{"crop_scale_min": 1, "encoder_norm_position": "pre", "encoder_conv_stem": false, "fusion_encoder_bias": "all"}
Rows from block 4 of the fusion encoder, named by matrix and row number. Rows with one number belong to one neuron. Each number is 500 + 40 x the weight over its row's rms, rounded and kept within 0 to 999. All counts start at 0. Numbers have three digits each. After the name is the row's rms in percent of the matrix's.
# fc1: MLP up (fusion_encoder.blocks.4.mlp.fc1.weight, 1024x256), inputs 128-255
# fc2: MLP down (fusion_encoder.blocks.4.mlp.fc2.weight, 256x1024, transposed), outputs 128-255
fc1.887 040:424471488481500525554533528460446520493544544474533462483497425554487512514499462477453561508485507475500511499516577541523502531542549489509529506478409453513480537468507476458465452522498496422485423543427445550532497546517480527481551490450421525438495521505492474535483468546484510482491429494471516488559584473522537491411545508577440453491488530527535548493416585491495539514566
fc2.887 033:595462466457540478546480525483505517479418472476455497484531559489512545512469507465493384459459499515532500495441532473498498452525599513496471438465517546507452480491483479634496535491517505540504559472537564544577512453526475517528520571484556495472557440441500445563496514528541456575411534566528488488444429517506444439515477540469529511458464419477487423500579501478530471475458
fc1.888 064:428536508482543527486449513433548554547494481483504465533530557527545519470540438476454563455455402482439486540516476517404491488473495505446475435506503564444485474545459472439463464466555523483463456593495477498510454548498487458472534467513447547406501511530497505521515552541545522491493475532517505474517538460506506568530411466470485519458498575510490432498475510543427487476486
fc2.888 067:486466456508482467541538505555444456493477528505544512501462479463469467496501596505497470530468515561482473455438569504539584531466513494510496458530475417526549539471537470471456512511454456462598480452497517473501518506553491548486452421549530476581456544445477462500505474470507546505486465530463463541450506578507442445451576539562553533499518467526534544477593476479534486498497
fc1.889 086:487481437521519394520462511431461518514452486491489514459532476473540387496396476516407526531488555565492501513519458534456513450480496484527476568496512514433547482516561434459462448493436468462437501506515528479503508551498507479522502515454451498458466471507447561515500466514499494502480559521450482524452527495497456446494482515550472519488412495532522458511529536503522488466500
fc2.889 102:497506574571518527498535417543514508470518496531513526546482514599528582460539502487595466512494441492528490511432463486496537483538506566513539504405450461507469462465483524563473536440518477484516520530519491597494525400528515543553549426515504446562479474556514525500566614451488503422468477506530512620474469495515500497533535456435493479484569580451464534470487453533486480486432
fc1.890 097:451472502447471453496492471444506518550445502559470452560492503524504516508483461462498481507494453574510500516524534532419521460504531493452490457497543557473503547575479464442471546566440523530498511576506496496527525472532461388502516529483463469528511469498505466496452563494512506523561460515504465503499513483506495507544508505409458432473436539472506398459518480492546522503494
fc2.890 112:527479537577501559509455562548514503454573525539472535487470548540529467511477537508538486477506529504469481476507494498516467601572510549462538515555485469503507473454487565499515432513528468405492485464528516526448488524518558538527518426543469515492491465481516461560510480436523455463514565466492474556450486517496492414468473537533554502491563466510485610568491470560438466482446
fc1.891 046:510507515487491468519497495515471507515470488446457490551446482482535480544550467479509445544477524584624434610535516559529525495555498419541512472527477554459519455526504498416485444483504388507542541468491597532475575544473498543528549536462540507455421529549446514574544510485560490456556525543483520545536567433527513450554472514478538510444422491544512442551484550497451513483495
fc2.891 053:550513490576525515506506572447506480509452512524556500531531562574488505486415467536480507466432503529413483544505493433484517497439519559516525528476520449505428479486493508496482527543439556488519489521474555537494465503492489500463508499539421493472569506467557464507452512519449545549512479414529541455454502532546483523511514474557457528562548539471469612509477419473482460518465
fc1.892 128:429525488516470473484578447491434487525450448550520485595470497598466499512534540503534458538513408632535494540539551530523491535572571523544509533481538537537446503515490431421492449490449441383531528515503514492499618516461497497563522531490512535449481445527536484501571473510474486546436542516525458468528520449539474499443512483456531492476505464494437556501497485467467502491509
fc2.892 164:543470509530517512484457579501529493453474574492502465431524507482516519515424467532532498408447554499493454480484492492450478489469541504476530461467454430495512455501455480509494551524601530564460506512552494480521451450437489501408423489534498479579587546442557450539445509533506487537542531425522462542484473552448530490515534564597468489486446532528519485518477412562484463517490
fc1.893 016:481521456520434535513534530525508508523515524530466527518485574591413491537461443464490406490553491482465476508541536491463562499504519495523467458437523471446489480505512496536473496514402484555483448503525523511539472487493454456495465538477462550445492497531471514497538518485502504459545458471552517462507642523493534434564505496562470517522531489544452458516498524514534473480530
fc2.893 018:518464513461501439458449456532467509397482521466524559493567460423542543486494570492480562505492470544520500502422437533523463431451521551455510500521454577507514531512448554498527495457571502490503481510470424495470495566491577543517587477483502437485486516506523571464555487446488480503446495521463464539526470512506455494450501542466495463514465496469549500455472463485464513488456
fc1.894 081:580559474541510499485513479421572512522410514544473472526539511444474531482482491467488501522475537517581465555548460467469485461464505539549524510505509532532415492532500549528510558578521552570491452565442468524490468541497510490594519475430512507490494522443500551441462507467477463469481508496429477444503483458488509513448535481525534417518432473489499438501483515569487507460517
fc2.894 071:493423578496469444532456498537515522467516521471539523521447466569606492534509469467528462473530439511439455456487550528481562504547551488441482541450475439480520503468473519484527501464487471427520515510516540536513562431539488496493511490593493466465484423538483489490482472461506547517462493490526509548524497561539522517435473553438494524477555470420507540518475474446485496483488
fc1.895 017:430508452422562576514552499546482480470526536488532517510473450560511543592496482551522508471449582424503546461514619528490530483523439483500546493479420470489510568500455500500551484387494492506570467445469548444511432508489484495455543539543557489479510599418474504425530474502482535450445497466529518610533484504484477439493500492486510437489498490456531544503420523500507487512506
fc2.895 018:519534446523557430603454489442507526532468477519493466522561473497537403460546487493506474489501503511473445500519478513519481476524548579504522536510572560569513511459478439512485498527494464535528574463477488559463543455501528519477452435497568529539421392536487516518468498438477498513499475525509495569532480457490518537550416510419525514442457465451586447473506505577505479507457
fc1.896 058:534475500473517563501522522466573468468479580504469496474498473503482497592507507558531463498558526529543429462560576471496539486500486477465492410471445462513505500481512464435513467543492523499498466416455493477531484493548502519521457548526463463558494511444439467557505487491443460456534493500493590453498468593551465462496535484596524477500561491462523577582464457485457480495505
fc2.896 045:478563537495436445465508474549496503521616482553556490514506534546496571433445510492463539506446550550475482462477515511490439570512564542564506571508521482538478516504560450512449575470474462527443488539511531473530539510502514498519492466477509507498556540507514514448515565523505506512480452509509444451491570482423533545446486515450479512526488539489480504455492534498533469506482
fc1.897 115:400484478471397549514525543573583515495504438441505500476450520557471493464495507562441484453537605525543524515498555513534534509524402480450508565496465486449493575535523472538533493468559496528490458446556524417477484521502464476548510519429527488574473423542567463513456486462527524515594517470466527550539542478538560514522520469552490518518503493511520545495458499518484453591480
fc2.897 092:581508505502541479496447473447450555456506518539558485600515443476485535528464495467456551490508420436450494537504505521483479531574580572524504445478484510483455450474480504550475513508487476459493525569490494552519501423486462513510494485531537462438539465518474586510519486489501466477521459514564445511461432557445508485580504539486546528455487511465528519486537491508532502428452
fc1.898 203:489521484511509507485504520512511509446539486468557533465478485439505504482469481509539515505512474486471446502483466495480579512502551490569532478509431510501413532439513535523456561525541496545467444544552517541508488406454481553495492489527497488606489442492559481500469559489521553459490575494453482512445517437411544506492600498460464504477568563488557482523534481538482611480366
fc2.898 229:513575523509476509457534518550453511470490513526493517507445481536517536521482530510485527496456471492478571552493553482526442434493483460471477517496523466508485537498443469402494469439484532418537532503513497459596519590517464486516502571487481573436547546548499442549508463561512511546557456510507422390546522491533485519455536483544473510505528470538390467482501504401555481514588
fc1.899 160:518518593493507576417483455537503474486529457440549525476395422554500564489512459542487518530444482504440616476481510511547561471492466413545454491500482518475552508517532476514559462415466500499552450445476533498439437542553478524503593527542509482550438595526450495452546460493479557473417501405498514502498437432502464546484534538529522510508576486487494524526434470490551490546516
fc2.899 125:421452468495478451509499498486498527524429522501537449553541548522454436488510558475478439503605495470595497463520454469474477434488469583502482446467492528532485549504454520496502590507502468571471488469539475538511533425438504454506449500513567466520532484504581493480508499486480474519475469581522472567551537456474528549565505508483512490443520492475586459464459530529506557484518
fc1.900 179:563520543486540491492476501553558512479506460459552554437503437455513503485465509488460512533540465479560481586560460532564596430478434467500480513498552483477460536533503487543490411462480503458449514476604518502542476574488565535542505523491580469528540457550498553504456429503484499506520514505542527435545466542505473451500526496496541517515538438532577504539527513544558509460508
fc2.900 157:450473460542525506456539494462460501580478497552468490594467586484558534567532459514514519485490479508499543461436491512417464456542554514533474503528487476407487466536500470440480480445490424533517481575473491465532561496535516425577477515505490487455468544478537517487533599557459573444527546586451510520470525444507494568490512470475447463491479554514467516400557396456483485557441
fc1.901 115:490501503476601467464555608442483472588450579521528541450461569537469466461527535527520464508508431545466472530546479522490539450490499498465500440528505503464461458501452499467457537496521492440475494502483464547557532544547507485524508452495467516439488570541506486513504520510539472486460448557503436441543586450524523505492500524510402546522497555528439404463515534549549559446537
fc2.901 112:438442518508474486528487404472506535465494459487465473499528487495498524551496563469502451514488505524572495442446490448459530576484480482463488488504535494515500516505472531568506473527465521554487538446559502466494451533520579476502509472472549495558459493460517434506524427438515543527477561528547517560482467564442489395509538504452547543510476433479550503548553488516500414529436
fc1.902 140:524510478519451456557513438537522486552541523504493484449574473467522383517558518517533445486511474520495506428435485506444573496491500457469439467522521484547538499447490456565448431517505509480540462463487510442519548476619478523454427497547531527501454463485563410534494510516541473551422577569498502555492548422528429546517485495589487488456523575528504447487542504547478519556485
fc2.902 119:444524523495550538484445510444557520430489500523525535468475522587505571501502439500492541557504517500480486619570476474514499471481497511500530528494556500408429405544514535431496464461509448555438528513576514521452419553446488493513546513414460487428501506467491533465499512454445538404569443510507601502507456469557548552563568463407491524545533454532558496521420548483482511519492
fc1.903 122:510537459530451462512509434526434486521528495427428469517536536504501475526458400497495467486463481682568559567463543548540508446462433458575471528551478582537498459539549524521551466458479478491492426524521537508475492506506491493588544524445483511526406504492440511569450482527508520433511524568496515484478458473419479420506511520498478543553483508471484487500488492461438532507505
fc2.903 158:499484558487547521389526466490552481468480512512513524513505451566511510483483501490468471556491521464482406531491474392478575528437560510481512517495474433442526479525437516436477528456543428477519494500510482559526494511518488518474472481526457505587528515473489511450503513448504544511604493408445533490504474515500504444454504526427521487502555487451426489536460441595480420505442
fc1.904 054:512457492502435442430524487423526505540438483491510480525475522473502435471430537525547441526512502540507520550507540497527520447511513540533459525510514450503537509525443501469565514484528450510543524525556495507452434513497486446589547553429507501543538476478512528490421472504503554498553577546531506479503514510524558489489566579464490455548444456474551568405407452461495494574436
fc2.904 059:484527489534522531584576569539524446503601530511491498489538452544516478496519453539515552486541513514475474552471501473488490564493469465494578496455440457508510500507505521502457443527476506477500463484505532505532517486557498513448493423568505509426504534473556475520524566484505432551524464483438549504506492477496472470522479474594526557494535548511420509506506436518454512465564
fc1.905 165:493427487429507473553479558452514505536461488543507472480501525441492452540488506520358478534558538431440510465524480447443472494495527512499511487481539534487495525507520513504513521533504567596561499544505523522499469505530503484462461517496435500516531510509580536501502480466521473507456482503575507480419466474451500524522439506547477484481449496573444448468507421586548557435475
fc2.905 150:481548545528478508533547440457486535489528510496532544531519494492517578447574529472590538485490518516620515550450615551518489518493504487508516533524441507533489493502520495513493442483475478425456515556567478468546538443515555454590518525388549533464457442467429491462475496456509502467472528485428469586589554517442561476517538468481459509488524484506544497500527522473481438509529
fc1.906 033:479513486464536462490537568535493522470501535437470506508535501479534432418515537491457477562449481519559515502498532518571472478425448509387570553613493436544504469529525536450532496510455496481467453485438473525495496475532567466485533493515519531537493480453495468473506474524465513483565556469501514472537471502422541478476487421521499497546477525520504511501445480533426499475505
fc2.906 032:552417569514445558482424531450502487566556473531525567473528556454567490530497482527567538488419535473466551427500520511463521493567457528476465435543498525423477451488537472588478453567522495496445523539525508499504544596567501476471470502477511527505516436455512518482537461473580538461493485581532491505502452490517454416533433467467462566496501543501544531519556456558507488504461
fc1.907 065:471474467511496565514553496453480453437467532510439480465447463566429483502522525546491479491553520526511543535566490472512527489521596552538536497490563498497461557468501435493530481504487536524507505516457527504452521496490535592536481556500481532525438556515459498498449447513508525517597464442435398531516528460484602470481529517502496514519495499510452552547546496508465451538597
fc2.907 050:518520520438467492461501488509507495551526544492456458511573445570499504442480527545533469476470512530562462456463461480508435594463560509545499568495482478563541511508566461495476579484531454518445417508488539525525502579546505494466527492483482450561545562485556497526468538482508491507409550464475549476506504478522476468475400502434529503531514561531537487528425535457482512516537
fc1.908 094:567504419450530544435478500421452500520516460493481508483457492611522564521504452458507452523535510604526503488500467506474506499569478551516529498493489526536512464450501512526521459445467481515541495508433412509488572433434503526520491463534526529554416488498471494618592507487503529357528533556527499531519560514471527477453462515459460485476474543443495504478484491445496543500554
fc2.908 101:454434477440491464531479537515518549475551499502541510510578507490516477478460554459484466431449501477377447467485514476509510548473513518506444534500481466496472492524481521503528476456510484572507459495552545548525426487517495439521508502462429481565544501413512437441464468478542565560599469499555488526439497504501487425537557530476479522501595460474499542494491452499503494538454
fc1.909 028:496505478476494465478497509470519469499487483493521440535496540531568473581414565517460490519511577436485446512517505442515530480491505508509540466551534454533511469491485441489526496521509451518565535458486465440508493483455435486578513530550490511547449536457460500553473475462471488505533597467526537475474522491538450497490565474536448435497531494494520526581583470488384513508567
fc2.909 027:525489525503478498473515480561466455477485459492449502544527462524497544452561517553537553507488467501550544443417460465550465516544549441526471515440477488536494572485523521516482532493519512450543434484461484524531550585511512585463523513571449488496586479541553459521501508585553457479493446494511467419531515536454477478493514514480529547474466540520501543459463563586539525507463
fc1.910 029:529509474521500445488560483522541597442537563451398581578630511483513464493502531498505518471497514537486477442495558489495495501518498476503511486469561506540532532537510439527445549470479491436449483508507526436464537518471501608512436449474460467568575502528456577396534501442495488509486496485486531538564547518506538529433490473456477506543475525386518518506426488556479495497538
fc2.910 029:511540510476475494502392512505484483503468464456557465476436581520503482517564484483484473534510444532558578533441488504509486457480438505540492574517480531470443491535579531472541442500489493528541476570546477482539429512542576388483520637463539528434486522438531484546507470543520513527505530568520493472515436471500497497521480448508506513486471472575531511533529582529459509519517
fc1.911 015:463536549471469572476533478580508523441523519456514472618533436513483549515535432501503455525505576522643498559440532456481535548451442537567507471432483468491512503543528488469523539469472438514471519512542559433532519509521528467537571611545526497456562520511516483480498519502500467529480511434438573495559483500564527491406556410508507505469400458474564489525531508467469477569538
fc2.911 015:519504511446487509582395489456503472521518459539514554467458482471515463477503544552457552478438512505429552504507501519451523530503541478420506566533490529483431512472539468534518533522540458486553487578440469495541455517520474549471452435429528443476445455461521515536496471492552514501466477535571481529483521525509501520529429528454489528484534537481510518527522521556562509540435
fc1.912 190:527452471524486526513496509529605521542501472528521416475562430510533468546507554545460504524503466549564547472405452493515513481469460458451444516471559495489484502525406536529545596519495478575453549473571431494528437484535488551431426512483432445500481459524522547520531508463497532559448507497527512540476518540513562455546572488541503483444467503486490499469520547514501490559460
fc2.912 184:493518535508466491504496498444520495470501515467493533551454560514458469407540473434513525485448530499494468535569510526508457515498494476495521529530498511480490548547551467502539358494487504441533509561546521442486561561450526419504553547404517536524539525461469513518454483523527437472543500534480442442491505488475476463430407513507488459550571458533536473553486382493503384470533
fc1.913 147:472467512525451489540536461436504532489462449516493549498469603504473458477470443494440523513541514525465511501514515553497466602445443559503459531497488529484552545501508482523499520551479509469483500513500480413488465465491502431473504553556484561503533462471452545463508496426478545441602534509453425474572537509492537473460492536557491515494503472492479431443523501464456445522571
fc2.913 154:559536498515497429494489491589512524486470479434517482535587534489463488454532552440490453476481475493503516560505501512524540520514582516466529460515494476494531479481455512523474591458526530511460515461502524609489595515524474537544561507497434424518480485531560498462514491503518463508352507515548483501472518536525446567514510543390528472459487535498570540549493497475472568491414
fc1.914 063:501460454462555429541540545544458503451505477513496513403524392396453467524480503506424436537476498484538446565541457526531511514503498447494508551542449486418468441508495435495511519471490477513476564494567503500503397521526551579537548461500533587461422511501492536533532489481467478458485471521446454500538485493487535427518522445545519496485392561522481499521518533546490494460509
fc2.914 065:475508450543477531510489529442531519544484493537489489604446552616527612481491502444555514505450468467518489513470509474447579476515520600503471474371466514482473498458574520561456462459514481477536498536487475504530565458476446467558509467441544422577483453473520455494538525509503555474533482552543520532476516520573533502496483507389430471514527459497499467504537458476487508469452
fc1.915 056:471460564502509471563483603525529509492496580543539458486493555480502496510469501478466543476502556555426543494476448502502466460493481482431487405486567516527508466534471470552538603488477537566489469467604517520510429500548493501493492497483416526505484571468493509529534498527471508550523406547549485478455529487462474596571584508468433480531467532452406503456518460548564553509534
fc2.915 061:505453529501528555476565466478511506494491468473474533525513438480499502422583577468494451513460435502562481528531602516497515540504527486529441542529478523502458472560505536472463428487469448460560515522497474528529523510549571488505499489470569503486479457502466490504524476441545500413507533513463459552546464463455487407445514501508508503455463459492502482543511550510423496474463
fc1.916 195:557469465474493553492517459471510483493464452518434545452462565495460488477434428434509517467520554615537448411516508549527534487502528432492512488506503544521456449548551533563495523519493499527540490480451504463447555522498475445470492478525520501459460463539474523563492496448497545460532509611540533425552500464516420532480460529576487487498435459451482478506494511494547464489531
fc2.916 216:502556498508510483557445551475527492475569487534488470539517432517511494523548542611516457512513435527493503497448491457462442541543498619505494486506546455540535540458512470545531538488484523482471506563489413603511423413494482465560508519451487499464524500534493518468470505493512529506522469457527468581501520560416567496588511497402453512490520543562457510529532484530510543513458
fc1.917 100:503492493517462524484521518472508487447555448468509504491446589545550454439422557519505512498521537556484499430523564497567485503514488512509491537508465465533526463490490534468549459524505557464527582521512499560527477539506497529567551504492548548508515483474467490492488530499493476485580541457528547430495508481492517363427575494531482429533499531498515546551456408494454454484485
fc2.917 139:542454556544528490447465499557476516499521551454478533555597454518454587488435513405477533564499455593535447580475417490468510493449527535497511454472454515469482516536471526533448511478578517574459478548519508538458538465444499499474525505471471507538511492484528499472584526507497512536489563542484519563444476608496495498501494575424518529513478507433422554528529525439489471482499
fc1.918 150:492520445504548545450491557485449503538413463502477462460471531436518480514505518516468442519499437504554517471526499535465448515527463511511493468473480522413472458486477500484465502450493474448429512537541502543584541502484534518425538486516516527467492490506525519505556475503496474383631532544509483534512544500477531466479462507435478463479541537556422532561511527528504535470448
fc2.918 168:481481564521514485557508453542482505475559466535464522533517480563495544484436505466518510497429451531414434510453476423487533491488591467535511506581515454496483535512535524568473520472498569449542523444481526533523525503519495446540488432458430449531499526499516477544509518526521539550459446512547501507479502550583456533505518499563515560499553515471471479551494368453525429479400
fc1.919 249:449492471533441474485557574480519516502494490601505465533489516528559469503474491532478557488500522512429533541507457548456492594492472541533523516527496531534526450508515472508456458542447472434478524463513459430437532607533482554463510497486529485570537491442520492492466511531480495466559504462486511566467511464524537474470477490459469451510550552502564509498506434456479488514546
fc2.919 228:568432490557527502486462447550531474567477537478567537588548506526518444426569522441529510502495419498540502494488475489535560439465442529443399451468490420442506518502473548549500517508475487552494499486494476502491533403499503467524496517512470450477455475526486538426534516490503579487461474493532520514508519501522469574541569480504488513464495476417504567514521544531501521490451
fc1.920 034:487485500461511496488497463589574448568569512529507533485518514498439479506537499480510575509505474456483509519455451449540517518513503472511518485548460506571521515475531465502513470481492483447485568549496473467510491490500515543571496491417520567622487550502504466497456515573486491484470470510527493455523496591566535501487504526528503535486533509531489464492493462535511515452481
fc2.920 034:570453552486483553511463509436473501446545498502500573499504476551494464566438478509492449474461491561502494489565545534449450514576538567496515502471482477488480452499517501477531495507429536501428486554469526536530504505487559497520484495560529443463556489519449518499567445474512491487558540471557457469531581471440468415480402474450538427479452453505435494494409511492499434546475
fc1.921 233:436473500518424504432502535472499541502497530460529520521495583502503527485497533501531497525518536523541561537524579515437433461554474506534484463484474561528485510454437502452525516506567521537462459512456475524616584535521463525511450454527543497573497451516518482500467506488445465504538524495437415490538520447514539474496491521539488519453537489554522497455506424504409510569469
fc2.921 213:517542553507554471516515448503509535530596481555476538529582460510528471458516514446497556514480512447443441603479476535535509505485486550475471537508493441448481423519491506527459494462465518502415501497570528509457482512458542463567540428449514497470548447449456538510549508469515488437430470470513553502457479492504452629492534459430504548526467543497551581527462553516513523435464
fc1.922 167:544493509512472451483538502537501526578439532521434551422592528524465576498430485487533540396491524506489555555489520420536468532432503522497503511467526541520465508459523514499494561442525556523499500406502441483457529462582491555522472485496547503514567439458533448515528472464503481557436530523508445506524540503524520491497551472457550542542411493515500471507492575463508536487495
fc2.922 140:540438456502533501489490530418476493468518510548509521534442481384536477439587462510511500531488511422454528460583522495499523550624508496537518532567503545416448459555529563436527502506501493459449552615456501593448524550428514479465470469464534541496435533565469460509488492466497502446493421572482473475484480481488490475516418475540489483461461517487589497539557459564516450477456
fc1.923 027:542523554584480492507521465545548456446457474477481526467543436470566557504477478546553503555522456527537482541461399483559437465517446480522525535416487514450511532504487481461495494505510464509498501510547496519437522561553548553485491507531537449527509534501615492555509458482521514496446493485482510531533463473552540542462541487555540527486551523506560515582581537553498490499560
fc2.923 026:552485478475483554499532553521523571586560500524502481536467563536446477512516477468382581489469512498474531581522525483458561521519528507501462528523440486574460453485573493439451489474478542467528465517446488493588487456454484408503489544446443521463510519474436513512517546541498475478518497528497482473473596475538456538499463471495470542524454452497417506504498467484497519505437
fc1.924 112:497473557534489571540500543563515507476477541520454508495521421531448564527546487496490486517447511472456572444457521447447490544539447489473514450569507526505524482503508502525549518493499525563530517498507482409491509525524530507484453476531472448534511524494480520496463462404515587485499478431472482545503514515469514533469464562552528391483505554488518546472409577495583465580505
fc2.924 117:511518473508536484461556543486431464528494511453544520583495569581453497501532565545510441407550463526542428561533499504518554489488532515476469483526477511527515518477513530510484522513497503420548570507535494527493493442498483510544537557424528557495520480465501440575526501465550441499458528599471525496512467520488457443605485521495458587468465431536545486494547429433463519456456
fc1.925 103:450459501471466520449518548426543527506409554469507506496501591561537496497483448539531507494549496498455463546509409560481528528457441455479524422441564580501545474468487530487482492470513408553505471468536547608519480483567482523476536510550436566484529517503497499476505473456517515425539584602487494558494486434522488454507461533510493486494570520478544412485521455503481544514448
fc2.925 121:520505609483438487469559458502496506528511448519446515528512426517474516486487546477463479477426508611447499530522557482472560459518576487544512574522452385509444433533519508478433549432487554467476526465506517511497570530438482525444451449445454466510470503475520531528512495510509464522498469449479480467519514549471404522496507415489484556487431507517488594569479463495492434471479
fc1.926 057:487553479542504531513518438500563483455537513488472460466532494467503415509506478526462570516526551492480515448478492487541530553489482492469528554509547469509551533486530523466512515555466544490509520517533544492547473509477557575496545467526451490441531552532437495557536526560459487463523600468448493501496464462474484391486487490528503552511548472501450484456493458506456462492542
fc2.926 059:529471493443456517455512511459510559499447468493457497502477514520500536474523530485504439489522464502542475540506495503431573486480566483504467382450489510509499505509455377518490485435512488572471477481480431495495497505512451514532537535469477506498499392499552520486504493471521499459416466505508541527460546524494553613472444551393493547437484546526511465521560580490470483510505
fc1.927 061:548531505467471539515514534554516519502432492451510425496479496532470490503484590456391534474487608490477410447525545588558491551480543536480502593479457473518460507471560486440521549578506479437452511447518482407546528516491521462522473446454521482517525546515490475510444516519452534542496433470528466513484546496520577540499536498597483487510400520535440460513439553461527561477477
fc2.927 050:480455507533498546545460492417518474547546520561534495453509521518542529493501424548526496525496458496537511467518482482476512531492478559466429525485509576409439461537509524484476513501534489605473528591537473579564502584578492477490501544451503538452531468431496454517534482476588503485483509591516537466486489465589465472514511480483441523425551573520429553467587504513458513527489
fc1.928 104:516522521470456491553466529498473590549557529439449506476499417510484488507527541485450382488529494479446456576505492475480452538544600532526482495500504488464457482459519455515539474525508457523535485466468461477497548529469530546456498463449513528538500443459478527510534512441526468509542528535493500459460549520517558551441484489461474540520548522539524625637488513466487497489475
fc2.928 103:489485514557484543447537523516507424465489494497580516581510556501511547563604501522533557538431527479506555409459445505567526496457422447518548539535499552608539523453480506491505629512448504503546537515528500531539534474487505487488507508528455482497558538513536448494514480527535584536407512478479462491513485471475466430483510586521464554450461481496476477468573443519554510535505
fc1.929 186:525480436446495505505546525518513510492507579464489505498488435428465533460526498529525502487439535354553502602542513480466589512540549524450527416503517538499482479490510500470477494517527454499496503520491508519495472475478453522454524438493477496579495481502493467535417495489500524480464473502451458582460533507517529424491463595427513513466471462463491494515496474432514546507489
fc2.929 169:427544578520544444490501473521467491508564495471512555533509511592530486418540507498515550548476482552484494521438501490514517464499503499467495541556450452546474515534526531441454476479547510486486464469487571464554451486561497478569525471531514548469532594455499457435538597523546504460525477521523524473503521474504456644487480490537543550473503502482487546518427474486456468524433
fc1.930 055:477437529499482493479525536569491496485535517480453488494510533512521497531492450483501477490510449603525536480444483495497527442537451504455492454501524477544536548449500501485517570495544612508510515541461503552522461444545521516549462553466501516497473525485542524496549523542506482465421455571541494481489550497505569553531433454548466492493421524535411477467491466533498507476486
fc2.930 057:495532470499473439611440539460487503503500558577502500479493463526529527474493511534519544492511560477497419460549560555486503581470509533528499528473451476484488417491486504501491468517481407496433506472519500465475492539479482464449456427505537489527477523489448397453480531480511529513545488490533565580494456476478524502520503443442518512507542508483551587558485516490521460534448
fc1.931 054:572484575542554501579500462545547526465534504461481505426521541545541525489564540459546528481513574441508487584424461520510435468437484484446493498448503500500496448456535504545457461416510491523447534428472466460567504476585511521553574485502476498437560512482475471469518502473518429445510542527430468592462516465526480445465532496493510541499492442509472468474478487411550485475451
fc2.931 047:541444511524503508373469518550562458464452520468564471530470541468457489449470480530422453514454421541500476455491495527489479502496496506581501463495484530528452559501455484505496550464540485563488485606584502488541488428428458490465511497529490522497542569439583501476537500531534522500465459527545469481460420566492453581497466547395495474487535431516556518470501541538464549489477
fc1.932 164:467486470483453391508524537433617531551460499525508503542477522597482473439481505459523537501506489502427487498489518538471501473467439531498475529457487523450503547476449489419455483475491546513438483451537528451533455488499423444483473477511446514523547526489503476487518501482476555540582475468577469523496531523470525452517549467452515491492431570517506477446466491514533563508461
fc2.932 178:574439507539521545472522463542472480446550531409477555542497512518508445563500558430462497514511469553510492552482514481474518522518533464473483456510442489507488484540462547526500474489531486450566509508526506537511614511476575535576555509460502534501496512505472493515554462479541477482501535481451498489477460499531498440415452565521527508523546462480424513583492489467469437496455
fc1.933 102:447481519437494524542513465503467543493446500425569542509530523512484492432467490442451525453542547535486463457486560516516550512457517476506516489548502533532421514419493511513455542525434477617502546502476529471550479516523518457484477524537502495557535475510519467536501490474520480522472548522480497507511506557525490524456510537502455604401448401501479487422487536504551483514521
fc2.933 085:569495495521579453542449466428495522456480504531425529443530423442476547505566525436554518527512453455486550530530450455583503424523557502475475498475552518431497510531504465516552457500540548465547514553496538555457504508495508525495525539485590501456514507534458516457493468451469429465442459509478531497479453548455514572498539461517526453531444559452576485527506555452474466447529
fc1.934 125:502473458513532475487503485448480500489489471471433515532478535559468477511502476506479440488504584579495496494525513454513522519476511460460547486558525508491481502520530510498505455485521450545539515529482513467484530520421457560506510544478479531553442524486475469473421510518522468434571525485511503485495509498483461502421478516562497481577478418508501516618513457492436498516538
fc2.934 108:519501552497471482420457483540451520428493539501470526504483458460587490469436508484536505521497437453471466451409455430418491593480520602510472538453528512407538528459448550528501559523567554527483519505513521511548472576509510528484522501525454537543551552498548519485524527530474532502475467471518537517488476484474505534414502528453537498501541577525466533498535468471520461459449
fc1.935 174:452505531446564633515456463480495528540540519565519554496491461530513516502530516569501510472471473534517530422496534514508531504512558519458472595518455478485506527509481527496478548490524502576541499542487500428529504524485505483420478492506545566450441536504454508465500560471506501481566442435528459530523523580498517455504464479548486472435506521497549531513521548497520447483474
fc2.935 145:614490511464481471497456539455492516483459491531517440436495514466506493497532549521453495470533553385454526535552497481469432483509553559496484455516545511510530447452506478422515538520490481435429507505477462585475499495510479536557473510464468465546558440501500453531493463504456471476467543543496531473534499480557455504490474544417492435535532465514452493469459477466537603531476
fc1.936 045:423526471541515509574508502485522487514429487506491417602450529496497523518497459525473527472525531498519505565489514460513530492452494463417511537526510482553483479521436493548522451542521454433487481470556492527492535562444475467512541479439522494434423461467465456528472582535506506449563526468424509451531498451558485526518503516551481556560500483432483500582470489497437516575560
fc2.936 033:487494473522475473473511528504506521480516463499458472375536545554475509544474563472475536510441496412471557478442483530463505574485449518548471510483503527429519452465556449466440490427535488498475510467511509469450468488520472489429519473518476478465515433440543548489501471492461496484486512507551494536400523539502473459541496477429444552511471419525530482423598507460505464504499
fc1.937 133:541455437505554488590467458422491546524524501520508500501516489443413497485496569447427510588567412553533433537512449511517481482495532565512514498473493506433422419482502425515508441511419456512497568516475516544496536473429544488475445510408494486482513437386533446475517474516504516532505473514549461487453579470544443610537488482497525482486509499513481559493492556459583479503461
fc2.937 121:511508507479505562477449597521530479533497524473538489445489559526591546515494468560632537419501512475519556442457497483489513475480429454453472507470458543539504479528506521524517522539565477485536503520550450486479560413548480487480498496555535534466461519569507483545519511521467528468473554517531526542518418530456564406568470487444412495576476455473520524537555497571517567538544
fc1.938 016:528564390498534518448434482474401508457486545457469477536450473524475469521516512527458455522503607500497523518447497499499589514542495476531422469492488501388505452456554460530527432551514422429513503533471534521500399507549465478399470561510497492546438541574395473523482412551491546492454518448475512492541550459484467488444520517466548461517519445513501507466465563481557524565527
fc2.938 019:499476559556499445497519529530606458495452528567514456486559497558520530477510495478554542494506483502486519447535445538513440467523452560525490517468543513555451519470510518523517534496490522645487528492527445479504547414462528565510502469535558484425534437498569555513517504454503521498599493542538459518496456514459556505497523479478525522490459527532510537438536451570514491539530